Weights of a small masked image model: encoder layers 12.
Rows from block 5 of the encoder, named by matrix and row number. Rows with one number belong to one neuron. Each number is 500 + 40 x the weight over its row's rms, rounded and kept within 0 to 999. All counts start at 0. Numbers have three digits each. After the name is the row's rms in percent of the matrix's.
# fc1: MLP up (encoder.blocks.5.mlp.fc1.weight, 384x128), inputs 0-63
# fc2: MLP down (encoder.blocks.5.mlp.fc2.weight, 128x384, transposed), outputs 0-63
fc1.121 127:499475547526558465498487599478506504448416480486549500520511507487431483543478432559429471468471526577497500508422502556513493539449472451511466487472510519510522547468519514575494544485540516
fc2.121 111:575552507551485517439532480477497489525502441480536462486518490414488561428505488488461458504495437404474521481577449530510432509547540475446509500550556485501523412577405481405490408468485433
fc1.122 109:460582493494548492523519431497514498530520483477541545465568509455439483488516487461502458621489475440529492512445552425554489496465553551522544484527538541508579511514423560501505563476472511
fc2.122 115:531488506484524436452434572477490490509501511499506442493433472524495595498508490485482584434555576548475497510515466551530467487536477490539467545460449429494454497466558477439505457498483439
fc1.123 080:474594534528508443465467529490497427477495511513499497498504516508441503524496424514475530561454520533485489477498439492586486504495519530572447437491503482467564497519458541500483584464509442
fc2.123 096:505523444487464653431507520449527540481446494472482474492517523483491545419477485549563437486528510492487474528536519502464506517504476540486554483515484541457453543502502502556556459468444515
fc1.124 112:534446572474500531527450520455462485559539468520477568464476479516531553490498541529526492492516500492508427523619448466471498453561470433560506537493470484407495414491505455523563411512470528
fc2.124 093:489518497525538417497503515516549551475473522505486502498505522475520410567499464540517473494523464499498474463410530563567436492494534487435510481468536463544529534505529514501427539503527541
fc1.125 119:461535510527516476502466556500504501500480540469510483464503508502393466522476505548473504510445553516474558530523441506529523539460536468564477504462502516500558495560464546563510554489523461
fc2.125 109:493472536492519638503505534393482444441489441510454492528520545510578486447481471480616470477506426517493467498467498547525451494534506486448521439535476519495468520520474455524501494499517472
fc1.126 152:511559546430539500517459477540527517466448510536495466568536516519561573447518476476535541472520496479506475471534467478532448473515502553515590486468457510488506508428503457441501554533477524
fc2.126 111:473508480499467587481493517477485484518491524500514518493506504505498522494495455516689513484499508472499484495511501503526513510519496489477512490513505536497502539493531500501492529537473530
fc1.127 172:526578490453491533497570516539496498509443449470458434522502501564533494474490402551533471433461500503485508524479520478534574497562401444488483472506529518464525537553472462478439517444460524
fc2.127 124:514494508511478570534456477475510522461542458494496576495483586528473511491467507560653538557524485511550453494485545463534435472446546534540516530483500497440578458561532482514511511464534474
fc1.128 079:612444508486517551492448545530457551509506414564490504500447471509558440485479445502479509407560533491512549529476537505453430551483500518475551503470521495503462548542486484538466454543515511
fc2.128 096:365537507517521474515590481477525551514534562506530528511553553507472509488507532541573448506455492487467509512504501461503510458497539540517453485528499528554507454480537561489493428445418467
fc1.129 133:458501528505534458569437492530488469523518553524470488465492441496569523480544464477566496523519492452476436529591481471548531460526472533539525546517476489557530441499408514425557490474491513
fc2.129 112:501517478465488614484523513442501467473477501478485516490489551528513482504504501545617479486509492533498493506419500500494500525501527543454513460509474536471465540488512507558482499538477517
fc1.130 094:454522527598479457448426518443495465487461556565509493437485516505472537489452553465498528512485517523486514534487444479526486537473517546532500539503491507475471464483474486503565480431530420
fc2.130 089:534463512464498509501522526532505474509508448455470533544473505506495485543562431510478547501532492492509408414516534517517492502511441520492547407477492482457497598516529482582522560517529566
fc1.131 100:482507475492492467526498491527496488453422526485479487516502526540486486485531466448474443530425477508547449471458527546473555416507596494572528427530562511466588548527434491551474576485545522
fc2.131 119:485557522485483506483464558443498533525493506480497484502486482487499528522461529546503591488546533586509561491572445473513493594500423469535557531453443531452440422495587562416500477426438473
fc1.132 057:457490465440414515534494567487461479436470525516472433455485459592590507453443539476592548453497443477521551444503526491476518548535541473469536493507488487496452449471445506485548514500495507
fc2.132 077:557484517463481582495500452425534505518528461516435589564483534497454503523500476532436527466510596562524556546568482423471472496469449515556502446505471534516469513515592483539483508480460465
fc1.133 056:484540432461579496499514469528574491467544514435490488492444493483439405509537517545429440576520490494483444518534483499548519455498470541566420487500509529482591513521495517466496546489483521
fc2.133 090:475479531549542447505518500521437485516462492508539464476545439530542537499488497504596617469485522489471523468429514554434533456503561539489537552508512456470435542466487529558537502516512486
fc1.134 070:504464574528561454493485571511472481439493459533518518457512457472518448507474398498502450477516475529489488470437548443502459558467478543511519498428486541586534527461447495549530483518506491
fc2.134 088:505511509517509550532538494458486490531540512546555471515458520472473541502474501532508547433532556525462541522493464589523458466560509449524427508573531493502467465568517558465558465474546443
fc1.135 076:478587508467488493431439525477471542492465422498502465467486466561472505402472413457459534550484506473548530461505520477550475531489547531554542447496507490472520530507470522529485596470475474
fc2.135 084:492522477523440567448510539458529492521510556489544533502524480494501507544488520601634498477538565547513498543521471503522500498517471459532490530491451582497460496518504539460566465438483477
fc1.136 077:469508505434548546503585518511503508523543426419529542518487475491396437492511502515490490517493517481532550480424547542499439522492529436524486454484517526545532535555445485541529537542455502
fc2.136 086:528469527535537444479459455517452513508542549529590463472589522418521514520484481476405477520526530523494469562583486520514481449504523480519435538501437500515558450466515484462491443471567446
fc1.137 071:490562486495565483452486544448541505524507476469559513499500459467421445503468454611450447565514504446469511565533470485505458475419534484522476512524509510515554533557456516544536556496502454
fc2.137 096:519414496477560517515490477496429473513464529515515492486497503507529490531533574376498519433470501534566549466470484557500518498531523486497503520497485493484488475472466516448523428475515444
fc1.138 100:531540494417484541505516491520479507539540417447441458517467472525567462445538471496522539531538519442542480430535545515512479460568439524482559471507505497450448494530511485462485541491445554
fc2.138 100:484518423518474523418483432525520501477492568515516544472507486519473505559455513574539501511541522549523534576501494453448558542445565527522487504526469555488547529459552544510545464486481457
fc1.139 104:456559466447537520475496447527523529559546491459485535512559526477532543550529491476495489562513497445484486445578483479547458427554514529497500567529507474483542501513521489500497500565402468
fc2.139 109:503516486492433555449449518488503493444469504520481461510477475522495459486474513536703497512518483521497496576408516485469553503473509477495552494492494519482474533482510502497553505505507532
fc1.140 067:507484488553480438572506443521522501528493556465459568565525543475470536472544533485494477491407535516527466549477530531476603455480505476497603437521578513451547529490491511482426501479515561
fc2.140 086:545551539481489574453459598481493534488439398513495422496468533522544502524516480502542471551562394517502432449507458499595460488500562511442518552477512469494480481530467447472433554580481503
fc1.141 178:510497506543487472541481403495471463500527572509458522516502480473523542512533509449539525532517485427481428488515478471465511441536477586485534533515478511506478453490473508408523464482500503
fc2.141 116:525498442428503540478530513498510483522466488493509563457459490538500499507524549547399491466492529542535577481491539520479615550486502487490474475499493480475532604444502475558528507557512575
fc1.142 051:627505541567505471460510510524491442505520538537477526503533475447521498522525469528473440490561453535444426525508444478420489462486519528497409556456497508539512489485540501524478460553490486
fc2.142 073:423497491513531517556525497454485492429463486499519442502448554512506512467450547485538450481415497485515548473478551523542478560519455455523565457518619449487476463527501525477491470473488520
fc1.143 111:475520486473531538484510518514536543562516447461545509486524512486412444533480541520454527549489551496506589489492491462563462531470508449512459520485502511474538534546513534614488543525438453
fc2.143 099:496519502552489533483442548446455490419524492541462469536526512480525529412505389500640446497533419529467444583488478567502434484493529508522533478525491478540488523498472460462493486527515473
fc1.144 077:473470554565533462500476525504466458491466561520506522515544531432441517557477505502535444454429516553479475480434468499538550519478473517530493517487509542520542474481523541573536496503534470
fc2.144 088:504505483551463523442467587489547488493528450486517462457447421522471512452537450534459517535542384460488514519552489481458424484494531480522513470511519419452476491498487423440462455511496505
fc1.145 069:501470451456478517455449499509506532520522526514483540474432470535528511546445555493615489470510517452530535515575468436539489485455559526583531478579477522577491424447466466521505487502441454
fc2.145 093:510522501521478568545540519457513485526503444498526504488529489511542528417517455524498544478502491490431560473456499492451533526568456524444491550481495493469418538512455534517543445495530559
fc1.146 098:469480507531465475552409486512414479498502555544439451484473463528544511448530486462540550410500508485532508501556465529494526511542481581525522514499478478509457433517449510390539458467505500
fc2.146 120:516500475449452624474582475459547504463475493459473554483524580493550511504482520562524457534516482500487496523464526440476537519508512510495526439549486543464497533478501495591480521504503542
fc1.147 078:552518480572504474475511471479488530499512480541518473509493468466528515421483513548447574531566493519450487571514511483475497542464434566437557494463498467483437514483537543405522466415533538
fc2.147 094:500461522490510476495482497500550477544511484511517531467491442531488490593486496466552471459494535422524432457456524514589523460565542526492469509531529540499503590492438463558484574596468524
fc1.148 047:507602506432511499487491548489553482462532509430482475461514504486483476577484453602488525524523504522427522448614410522559488509518480498524474496481458432485529445574542479447575522509449485
fc2.148 075:500455471602528561438546428484472441495480472522484492513491487534511514462470482462587485514458525491526483527462536496459477462474515549474497415543525557538499659443486506627503471503477456
fc1.149 130:440519493456471519542472504489474481477461477427451439542470561545506479504495477547517473461434485523454466474544497547479532431556476445494528458536582507435622529558511481484495532531493546
fc2.149 088:530540460484429547437430448511532510503458489505498577503476507528480477489452470527517587573522500507507533504515540526442592567503510510508536556478445536450524526510481485562546471423545477
fc1.150 089:457549459407516530560541461506515486536548456423463495501531497487530476489524498471544490576512468478531479464471556486524494441586487501511572468508540522470547497540454512448489538505472572
fc2.150 093:506511521533515427465445470523497521501527578567463517482468469556471507544483488491490577464541585553460529544533468508474528524448512541516430536509413482528487548451629533553524492505456434
fc1.151 081:495463417470542528497557491528526496557591479449557604503463517474438466551501563580496494544532558439457508516511482474502439527425480482495501524482507526530530509499514487525490437530444437
fc2.151 113:518498540559546493498463518499477478501457484528542423509553474494554462474491489459521488480453431509475518496453500572490518387532545554463464556532535437497467525483420464502473534564564524
fc1.152 141:457538505527526514542489562541532521567505516504476518464479512547553498490440454498442471474485552538536492520467506507483527503533532465474550454499500455520523535522572502497544565390539540
fc2.152 107:494449456507487624575550480505541501439505482501422506518505495523489529487530505578547458515468446505498500466503549507484432475499538517491466491466510500486548469535447485494449508407518533
fc1.153 081:444504506583458468489439526453442506505492546558530509448469494512528531403476493444509463435451567511541520512488550538499565515479598546501598481453526492496494506524470484483507510486544512
fc2.153 100:519472575440506603507566534510525497474514498459425477571504606544497471650553490543439531483505433490502451469509468441537452507540451503508453435494480539481462511503531503539510520508475466
fc1.154 200:460497508534510499480521423516462468539560534477510538527533453462538528504555531470558530541506482414504438489523507444484530461536536525514528557478483496536498437480501523432524438533482496
fc2.154 110:508507442483463493455467528500514539436456443524537496478435489483483490487528450568532465463543535561551504508449507484514542525466494443433457474527549451532485703451527508532507505558479569
fc1.155 093:465552500488542548506461526511461544528508400521526465495496505501457526465474436517546495517482548512534556542515538456635473571441485475531513475546508491552501500515512531554480555521443506
fc2.155 115:500510519514465575438519560482519489471551525465520490515540537500523492520500483493643503490563464442488456544434466486448479512524553493487492480523498503484517498508480506499511433551511465
fc1.156 172:489545481404522507482569544532486539526441415463477436533485525547475469450453455513465508481466570487490545506508534497512511528481451473465510445480527520499538545593471515541436553503473491
fc2.156 107:502497509527442527448464508472523543519585511524496548522502552484453479525451465479630536575509438476531467524465544452526448498476539499508532524532437539455516428564552494470489477449531484
fc1.157 070:412611465440526518464510494512495478476493494457507452498543541501423481483504445530431505547463535522512527470570509586536503520545514491541441448478516503449599516566523539470514584518501492
fc2.157 080:536442484516464525471475515472428530478488519464497488462524368479533472559516542481616520537535509520498498542452499487490486463481551435559520536525377486474509506490550475524546516479499515
fc1.158 203:492479489508484533463516435513484467543545506489509537506513471475561560479529539466569506564506446420516444500554538458519511484534538514520545555479464475550485432449501499474505442521423508
fc2.158 110:479496485494468454403526506490502560470505510503489486478425446467435473498495483543569503498527502506543505481443470467496532547461513486494473464534566427499496635476584542496543550537465576
fc1.159 067:551471486493475500566479490572470461486515571499423474466494517478522425502540499581545455409483491531472526498572510488462568540524524508501509484452482446513479403493486525433502460536482550
fc2.159 090:470474495520513561489584502482528466435475425488477516477494536522574618500469520492501521535514491488481571489412516445490495478493500521513522494611496504538487590452544466600500479531489464
fc1.160 068:510541459535541480525531397523547511510511527478517517495549494450426449470536506475405496524457501474496502552480517496445551510480457523517512463476535580475555552532494554485447517475522526
fc2.160 086:493489538493512416512448536440467524532485428500528426504468454487534523545507525523532537494538502531510430470481465568603456459487591442482526573502459459520509468488469466438456550525526489
fc1.161 058:510577564470481501477462545470424508523511408472488474473516457533487442444510361528484512522534539425541515438511562528480443542531560549511574466456497458486486498543448516454503594503485558
fc2.161 092:505488403506492553423483462517544476475499593479534513459483501496509546511455544540463445492491511539519542560501510455507553556539465451541461505497453562499511496466526538462575430409481452
fc1.162 062:420519565512586529512507506490494471516574430521595548498509446443528534487520423488456518540524496457518479480417593499570456550511382518487467562454486535499540540465511494506498481508446510
fc2.162 090:533456448465457455501435499441453552473477578484492477526514537483436437516491507543600440493528511543484462570541453574495461438464622477503451462527496455475544420539500522457497527538549477
fc1.163 084:452571510497522500563541460494488483485472497440484475496538523528400480444516475476457506553401522474524522489451555560492566526530517494540527414503565528452544532578472558480475600459525571
fc2.163 095:526494526497497441408439512496491502522520502479508471487505454483508490575509508496434523535594510515555437528580449476513463490479523443527484531455381510497561472478551481471528481468503410
fc1.164 057:436569496417518470531552512502527440438482560420489486496557523526460467512531419522472430524471489500532494443535518531522564481533509493539436447489497534455588502498469518463488565526468528
fc2.164 075:614492487524514564430455502507435502396454451473467439481465461472564554497471553499484597511540538545522510505499503503473486464486524467533553509458502490524484482483549507512535515501533433
fc1.165 105:502468565499486498462453578490530507519496532515468562482509506470491531521400517486518519543517468509488508595556485465571478504474445508537464485528429460505468473487446403558515478447489438
fc2.165 097:488504498483516570483545514489535516504477493493507477489545493471483496498577496478553464512517520493542477451479521563467449447512575503503514479490513449488505484507533548472491533531509519
fc1.166 166:573481548510504504460580471463511442481417539528477467474523460490449543479590496505578471445497463443556470480601427482530518486497475488529515482495513525473485418466488502470530447513448543
fc2.166 102:459512540491540447467480500449564540484506478501539508508558519571419527527491544548657476474560475544532529479449517553525484482507510496534487426526531563509519528518513534530527484533529535
fc1.167 198:491519484508470499536498390503472465542559549475449522521531503482536535495536518434561503546467485461516451469505513488490535448553540543500584493531512508499514450502489505431494496518456531
fc2.167 125:488521455513500522416489576551559565472436458538532500491410484555468502537527489561467534511572516547526521552510514427482584550451454503504431520480512486487478630437602508532558496501477501
fc1.168 119:515500558573532440497457502499545468476459563593534518471495470530506512480480478475442431483529505508479458595467465452464535476460480530546417574475446509561517548448514471518462453450562468
fc2.168 102:478484534421510634498571491478506477504500494461447495508522567478598496486546540520547447488484493517467488424433486568530420442531528498480569524506476493518501515540383499521549510546500477
fc1.169 116:511506477483480562468557502474495562548559432448544559495497504509424458480481505509503560538519506469523584467486513499500425569449591476477518459481509493532472517526519496539521518526451467
fc2.169 112:522458491548536430495464461550510534517514502509552469481554498444470534516510493456363444493494521476506460495546538501546532502539439489521454518531489513522526492499494497440503527486511519
fc1.170 068:546524495538508457432473473527479415428468560561464500532544527481481512513489498476413547509482494516455474520494429571466525483500480584505457506484522480441545541568510529491457477497553425
fc2.170 097:425544479518445583518553508407501610531496508472455458510494511492497476496500545530636454518491490519503491486544546498496487536484518469547569470487525541497482461477548534539521526446438545
fc1.171 108:468483470507501503456493466484489507535491526544476543521537504462527542552465537531521548563541424478521492509535464500530446474467493541468479582551479413444457493425500494505520446482396464
fc2.171 094:499493490465482432482417529500509527502519470511509515510470489471457552531514477474642468495500508479499460489433460495507524514511485476539564463543569473504540534500591553481538513561500520
fc1.172 079:491470471503526523495468518518472544493463529479516553504530577447451529541515435527524418475441529527465510531539489484483495506449608554566537526488527496525565535484441493576529512572524455
fc2.172 102:498528498505478532510514581451488500493512487485500499466511426516588474469462553451529525451525457462491559498417482529579499515560466452486517512553494500485433441507477482388444444485469537
fc1.173 155:493531460525559518523525478504521574503573506499444460497517529519568539509507499488470465424572558506545502550489438409567466506497545524492600432502450488484520508476525430502439528505441495
fc2.173 122:488493474495487562494535514525491476504487492470499500454488506506500505494487508476667499492481497514527504513545495514504494489499497488467509481537503502478470541513514504524502517539502540
fc1.174 073:535500448553488510484450440515538570552523471525511549513464512471535530470498561463524539542546555475524501572514531434539453504450475579457594515522529497475464529457491517471472464463497487
fc2.174 091:481505519472505516525522537479475481576471497517523510462492472575516504506527461506616478458477432476413449475445472521528535458522542567474482541493466476501482515546443419508491544549487568
fc1.175 070:452550520484501490527492440446456437487502482478462456502569485512454458402500469475460502533460488468518494517456542502450556517558452562526545477471524536455548548544452533428500533449538554
fc2.175 081:532485453494509447471491519487509536501517557480488522449451469508537546574489533543464512493573548545494481486538516510556468508480564425517471510505431476520508460474582544537498523502477454
fc1.176 068:462602517613542445532450462468515545547489498504563492479509454469489551441523428535441534560490522458461478520542507469560537499443535515539558497507521439479521492526495547427535537412505512
fc2.176 092:564419540477458518449494542523501451467455469490456490521512572535499483594548501506578477483490464490540467482452472525534507525534466530466512476514447545481492588461439483516500520573499485
fc1.177 127:496520471446493529473485596509523521499494449471526454463457492540452413495466475580507497475475502515513545476561484528565478535489534414524438442521499481500512484524497469570499584516468506
fc2.177 108:484493499496517514457482458538499492472538502471523511552573514465476582465516500489533552528545495505535481541444498447409505508474528523534521501500470494466474498474524575481550456477518428
fc1.178 097:547463475426500577510536588514481540535544453444487495511441484526473447508511517581514494421524536499527579508510485538493477567490512420493449511473474498537477497528480483516494501550469508
fc2.178 105:444504480534539514489482415505519466455510511517547524509632536429559487463427518486512432538467487496471523556498498473467491462498526516466490518533510500532518483466489468515461461495524481
fc1.179 093:507515564511558472525548543481490505483495512423512510538527519432413477573553437531401472458441476550480509490431472576474479522510473447489461491465489521472567518530477485522541508557519483
fc2.179 088:478478480513558500471480442508449474466467498505556493488525464462495486480431526455546470573511508493538490525565524500502456421459564461525458511475500521534547488498522475474458494422547458
fc1.180 097:519471524525496455535468560493498479481451488586512426530480450503519429454518435517487433405451500616544491598465517500553580510482458479506487449508489520511542534477463512558431554504562548
fc2.180 105:441525540452484592519538509458507532474518516466466511484532591515505565517498512518597547532508470505456538445480467474468418546506548524540513476505499494495464456560529543495475481513436445
fc1.181 068:463543505529522486468520539431544492553486477427517516507515488480396438488477536569446509579513512533460497519490447476528459509466439481502481543450480522446518506500502510526571507446488451
fc2.181 084:581454486521549437491444487529467439461456492560521463461471477475541529513516456466510470468523459506507458482501484601563483480493518506464485495560537464542512532527456492479454542517557489
fc1.182 150:440451580537543538485467497511432535489542462510565483528549504487484474465502460484496493462521446464591447538530587486535506463464532515432491516510528492475540490525440454560483512535515545
fc2.182 108:467502483480521552531470489475497457464489519448516468454476438479447534501503547503569508554543504482512544470480511494492479440542498468513499489513475498476550465518508507527478540491413421
fc1.183 117:568507561501510523536505479514463492506438477490553475483526530519481482532512447597576509473481472515550496560562475515481510578490432443455520460532544508476468461499486533549483534562491535
fc2.183 094:453559487474554345469477536491491497507524511485481567504527473518457489500504504473668477454510515502473497490449535516514433510562517476538508488538523461478470489547530468521516523568476489
fc1.184 075:457592523512555499443491531470493522521483472470558507507502480453505558487530457459425537555524488548524448413469549521573474479499421505509478523463470473419524495473545499472569521482436482
fc2.184 096:552450516486423457511487498487426461421466535452475438495512507513432518537466435527632464566454490470489499562556480534512445501517560513544431454499500516534544524520506513501449526485496531
fc1.185 094:523475562586525471456503522438505474449464528510527508506534461435493445538497485523421521506517459585471469530470470524492488501489443541511415519452420516508477495421521459556510482482510477
fc2.185 084:496493451427549448505544435526485527524542479482521449497496437464454608504536457514558452482554551432502465486522518554499430490522549459500518439567571510478536521551464579475522501494481525
fc1.186 100:470508477558462471434427469465495471507460554543512507468514461501626562464467517448540563513517459533533481501549525482485516469497494579527589501518475477491417438413519477448494454442466499
fc2.186 109:560482516424423556533555513458558514513516483488433488519414513543477528553527468536541472493512519455476477449472476489574522527540479512486504463498498531465474568536487551522518548491473580
fc1.187 168:490489549351517517446520419470510571554530477530461511504459457448591444430500419524475492537442531474462472478543475523490542489567455556444536528494517488513542511490465487447439518471466513
fc2.187 109:480515483513477615480499499486487480514522485497536504488484496542508534514486481519686513526491539485480478484529497474501517495482496488493493521522511517502464525458490533493496538513495484
fc1.188 157:548444469590454491484519578460533570498529466492547515502479543483573462539431556433539487547525477518517508583470501484483469481481494577456479510526411447502503441485506473563484523530576503
fc2.188 103:473492505500506513479525550425564535533496472505509536471492503504463500521506427504556519447523455463484516447462577488487483487505509510491530447507471427500507455493529499451451471417510458
fc1.189 045:536617529537501477459480521422551524525429518509487498514573477485470571469490447523473503494463461531441468527539462468512540488483550502488519473548552444445519469484481513455535555465505490
fc2.189 066:566512497512499483466432536551463502493513461472527494484447460519483518535535548412523521520516581433589495429500582463565495520521488493566582517438480498510505567466532477509527480520446518
fc1.190 069:502468514591511469491456557451501496510479549496510509472440487503505503537487533538539505464507502507480512518503423445546470529461484503522466538528467526535442419446488500535563482468501444
fc2.190 081:515509502453499543535524474493542434444457441482489537492483580507508536431481430482482497516494450479472515455479482529463509519506448552414523452488566486455492570554454452496459492498577511
fc1.191 076:469444520535436469444451513456505455490453561566457488506480480512551512503463561474559504429498462546497474486511469524485527475530467515464517533524477500486445424432534469495550448494514487
fc2.191 082:513478450491493499537528460542500520529520469460516535482445482470462533524545467525413532544529492489493503459545541445477471571497489521530517470495541484470501573535514494509526548459519576
fc1.192 067:541465504596495437480509423487565487474450510533474528523512471491537472450527542463469493518461498566509437542515519475475569460495406562529505507493524542465479568423498466499492450440491522
fc2.192 099:488539495438466478528511545502456528531503452490518449506461517488496539576516483590557536491578503497481409448481462589582471508519580487455571501519527498532509418554479555514477593553514515
fc1.193 088:430461486450461562567505474532520501574550502476509528463479530552496504531499545496623509544478573409508525496528556474545523521483535444516551510541524514527469459505495512536477514522464546
fc2.193 108:541501445536562495469479522480482462468504477522439510506473513514531454408526488515389461468513373521483533532492448469436489474511509582459469474487483425484506486491482450469508453535533424
fc1.194 160:544498501473510506507448590533482481452469466505555457505487461475458467475485412503517465515476554564468524422485508506442557468481412497495394524436518490505533496426536477527506442517643503
fc2.194 096:536493453522511631528523487472475495483514485433500523485507527526543502493535501499527483493487514476511518491486525535496455507479538457457473502554475525556497522553482496486504488516506518
fc1.195 099:469573470479553459553493486501558499474519577459519464494521507479426458517520484529444425541440486530483489568515442475542590498482478455524441486489502527494632542575465593480481576476537510
fc2.195 111:509444525506518579536491490423450470485448440507451480488495522540558548438522513498589568466491482480460535481449541523493429492488522520454535482507450488488428434492478462529459485518483466
fc1.196 154:493478512494506502486482553483497469476473582533481481528527505502463549569530501554511469457462484575435429464492433482465554459521479483477435572464511488501506477464422462560528482483593456
fc2.196 107:534479449461472592538492494482480466454498473477501512485475517482524483460539469498528455488494531512544476485543538580539461565504493495528460490529502482528501534492462504496530516495539525
fc1.197 071:469523459496476538493548414526510551577565497470506542512495533474430517475494572469539513585478526400492504511476535449487485500473525495498573493521507549457493522530504507489526515476499473
fc2.197 095:522454509477538376500445550544496466495475502519510505466516437513552436540510506483463548445549479525530452497525452539533535446488540514489455559461486430524502517460493458476493534547547515
fc1.198 073:507539546548602443452468472445483489493496530528515592498563485417448488539497459467439472464488480503502483519472471461466451511452474599510512504494500530488566508488422492463561459516504437
fc2.198 089:506472451498488461555500478482453529493447489441550398489409490449515574537494527494498526526495526470471524462500544549577498499559495409511490584496477519552472465490545554519511501411509581
fc1.199 051:566552560543499478443468581445442541519475464474467456486455437518480455469484421517438493446492517547517550470539433562480477516569577442519482484467489496504505480584546546529501556528533513
fc2.199 078:396468456467492531471529450577520500438514567499536501543541595456475498553531540568529447551513528482525507550518542457485517597479434485510518476498441539488514525494529538488603442408469489
fc1.200 073:449509481509450507482537520522527519488532590506477475442457466454577533529491555454503477462559421545474494500499464550472518470551580441500523521452419487515493402478527454469556443498494474
fc2.200 102:519417572509525459538490459546499450491495444538510518497550490508493487507534473496574590526451551520490507456462559473515485485493441550568483495499515491483444629472508498556491573519510537
fc1.201 137:450568474413507547447494432522528513562508455510486462515487431520546525434552464505510499488476530412491465477549558472514520467518471499525562542548504492517557504487445483448498541488424506
fc2.201 108:475505498494469525455501496471480468521486501478527498504485496505455497502468457514695521517503510464518476527514510475509537491496495494511504505512510527471470541486535549522492487524489490
fc1.202 081:483471479567418530440475398497538459521511545570471551500502519499577586468504573372546504547511523498519424549496513455459516455488510529499546536468512538473454520435528473511450429489506469
fc2.202 102:502488491415478429566522582524486565492449479483475441502463504518517436552537540588499521477484422518481496439489469550552521517517498531497532483518533442469500426538490509469437640517514596
fc1.203 087:464520479548457427493502478473557458438433540532494439500496487521542510460503509483435521556468447601471456515511474532488576432523482464545542477453503479444530503478529512500488503416542527
fc2.203 113:544505542486471532479448529473529542558497444544466502520479481504485501549535473543553507500551540521534406461465507525598471556493488519477546488553507560462467549532473537521461593538438512
fc1.204 065:523580484548516471468530431493527485483482473485518480502517510494442439466535478541392504565494530528529498517495583509508503523492461511497481410487541511464522501475531547463462547452496547
fc2.204 090:530488523484545466440460563536479493503489466462594457473482403470500578549482481490550537515555517439489416491473482525538510455513557484518505598504472470497509542503492485488569499514500495
fc1.205 089:489512542519535485459520592529486508457472500485551523542502501463469541513451439485486464490432497555519473487415533535548511520466504451520486459483505521491543544477527506583449555526516489
fc2.205 099:477507507493439584470468560426473505486519495485503425475549522470433484466505522513603498551541473507515548548588446517445438491513571484543508494482514467478506436546496499427515454479479468
fc1.206 102:554488481513515485525528465502454520540481396488531493482459504513453404429510462555459563500512553476494564527543528498470457561470482504497562435461553503516511521550468521516521478449521499
fc2.206 122:469543456477517508502477548468527507517530564483529499516519498510542534541459496499502415461540499498488419514460489555638461449519555488477453520541428523520497466489478484498455530566475483
fc1.207 091:498441433487437552501481431532487521541513489531475514475455486537616522431504599447569543473536508462531530498561539474490504465516548528513561499497507493516423474474522469499480450506477513
fc2.207 098:462527570430458445578576575508547541503523498528458500550510560535498474583534446558499505510482476527492476495448433518536562532497471519501474515508495515488482495485494547495444585544507534
fc1.208 119:481469523510523479460453496477500491490462445539591514497559514492538455539527472512451491463481458490514489461536434495508475482484475580443491539531501409478553509468501465554509550510429471
fc2.208 113:471495467469459576460479504496500501481534483470534518519476495512449549460481508552660475516550496475533530531437488517503520465504489473559532435509490509485470522486524511478519478495432529
fc1.209 075:583491515514534484456483593518455471425469507505516453509479490473576509505459439529450535421561486596503498493511481570468467509515460522480454460434460469482465509504537459453492474505536504
fc2.209 099:471506508492440580508609433467503529469507515481445528500533524521487521489500505482632462531435521467470551491488547460454502479527508535541505448547527545509506537483522549603478481480421524
fc1.210 152:477544510449534522489501442518518517553528452528498502538534486491549545501541496520519564582557445451478535472508495437564430487495476527485571584515510471556500499429520499476486505508407468
fc2.210 105:492489449501465607453517507468462500497525529503527510478481513523507533449488513521685461508492495493499516534469526485481565548496478535525505506504542551479495540466504521486510508518475556
fc1.211 112:444483498433541550500493541524511501581571505455463548510467456507572498545504505474555524503521506453478454411559478499483497434552463468476518533522495508524560488558466453457523503571423478
fc2.211 124:498509472512466571527513481469479487440465522502490460515529557514506470468497465548593447496465496520494537573489544488473503530490538544478502489487524484492474514465496524538491482501519536
fc1.212 085:488585504507541483452463544484534477445484557478508462492493522496438433521489434580419512532494494534430481493545449526515483520488487508515400484440491457444546495541498538465547568486562471
fc2.212 091:525388448516522525510547443446423456501421485478491518453492446480528573458475525437535460465433516455535564510484530500474539505487510522483564520582491548499503562464499456564520444409468497
fc1.213 086:511463431506453539490500435525523567542501509517477540488449516502514504443502563443588434485481545504549486571532553489472561465479575508519599449511537552533475497476474485489464510497499554
fc2.213 098:506542564425497401545521587524513493495519441487496453485505478558595504581510511515443570471547438428462486429441432513601498498574503486423462566517478443506477474503485516492459497551500530
fc1.214 084:500554483511450438504480418485514451459497555503490450512500450529529498449505483478442549550494468461495447472502471507452540439545450514497513506478484493452503501521524541410494506422551512
fc2.214 092:504446479449488561488498443476498489568490500491483545484474513457492496555502533552466485514516569542512499514559534500522515539459523489482546498507431550486507559486482475578559547496476517
fc1.215 103:485492502491482548566481431503514528573559487495483544475527485477588549510526529441573513560547495444507478538517528430530502455508528548487543557528488491539477477477492486479464472533446533
fc2.215 099:486503466490536507512563528524489499478500535546450501521459574577484468451545490518547470428466452496471561515437503486445529520518472561503501452494545474470485493475480527492491478537511488
fc1.216 061:528575510552476446461509486450520455502479586487442473518530500453443489461516492516431491489449482541447482533504424535450555510500496522462461489449486496409512509522532549469491533481563459
fc2.216 069:473424476495558546499564462550487499494426454481526517437474531533528522575570568519534473490489500474555441478500571439548436504439505520550531481524528498539512489482494441545499517460481492
fc1.217 148:561476535490459522531464541521480497522438527519482431524486443480467515493527445520523470462442539509450499445472498521429611452572405486555464545513556468513565459501489492487524473508568492
fc2.217 110:491525495490474595525472520498506469432471496473513513505498515511516468468523461511617472504483515485560496494526523537511504493482548493444494499504483513532469568508481475473522486527515527
fc1.218 058:538489492517514498467523548513457470503450447503506526503514472501568451515447467569546499491574448556506457459488575468473440496484448532494539438477532534540507431409514489481536464490457533
fc2.218 077:539539499485484470488490538453518502469547483515540454449421383492437603478499505458505546460540582493457560517524449538484519508580534504562477568526517436481472583535499522465532501516500511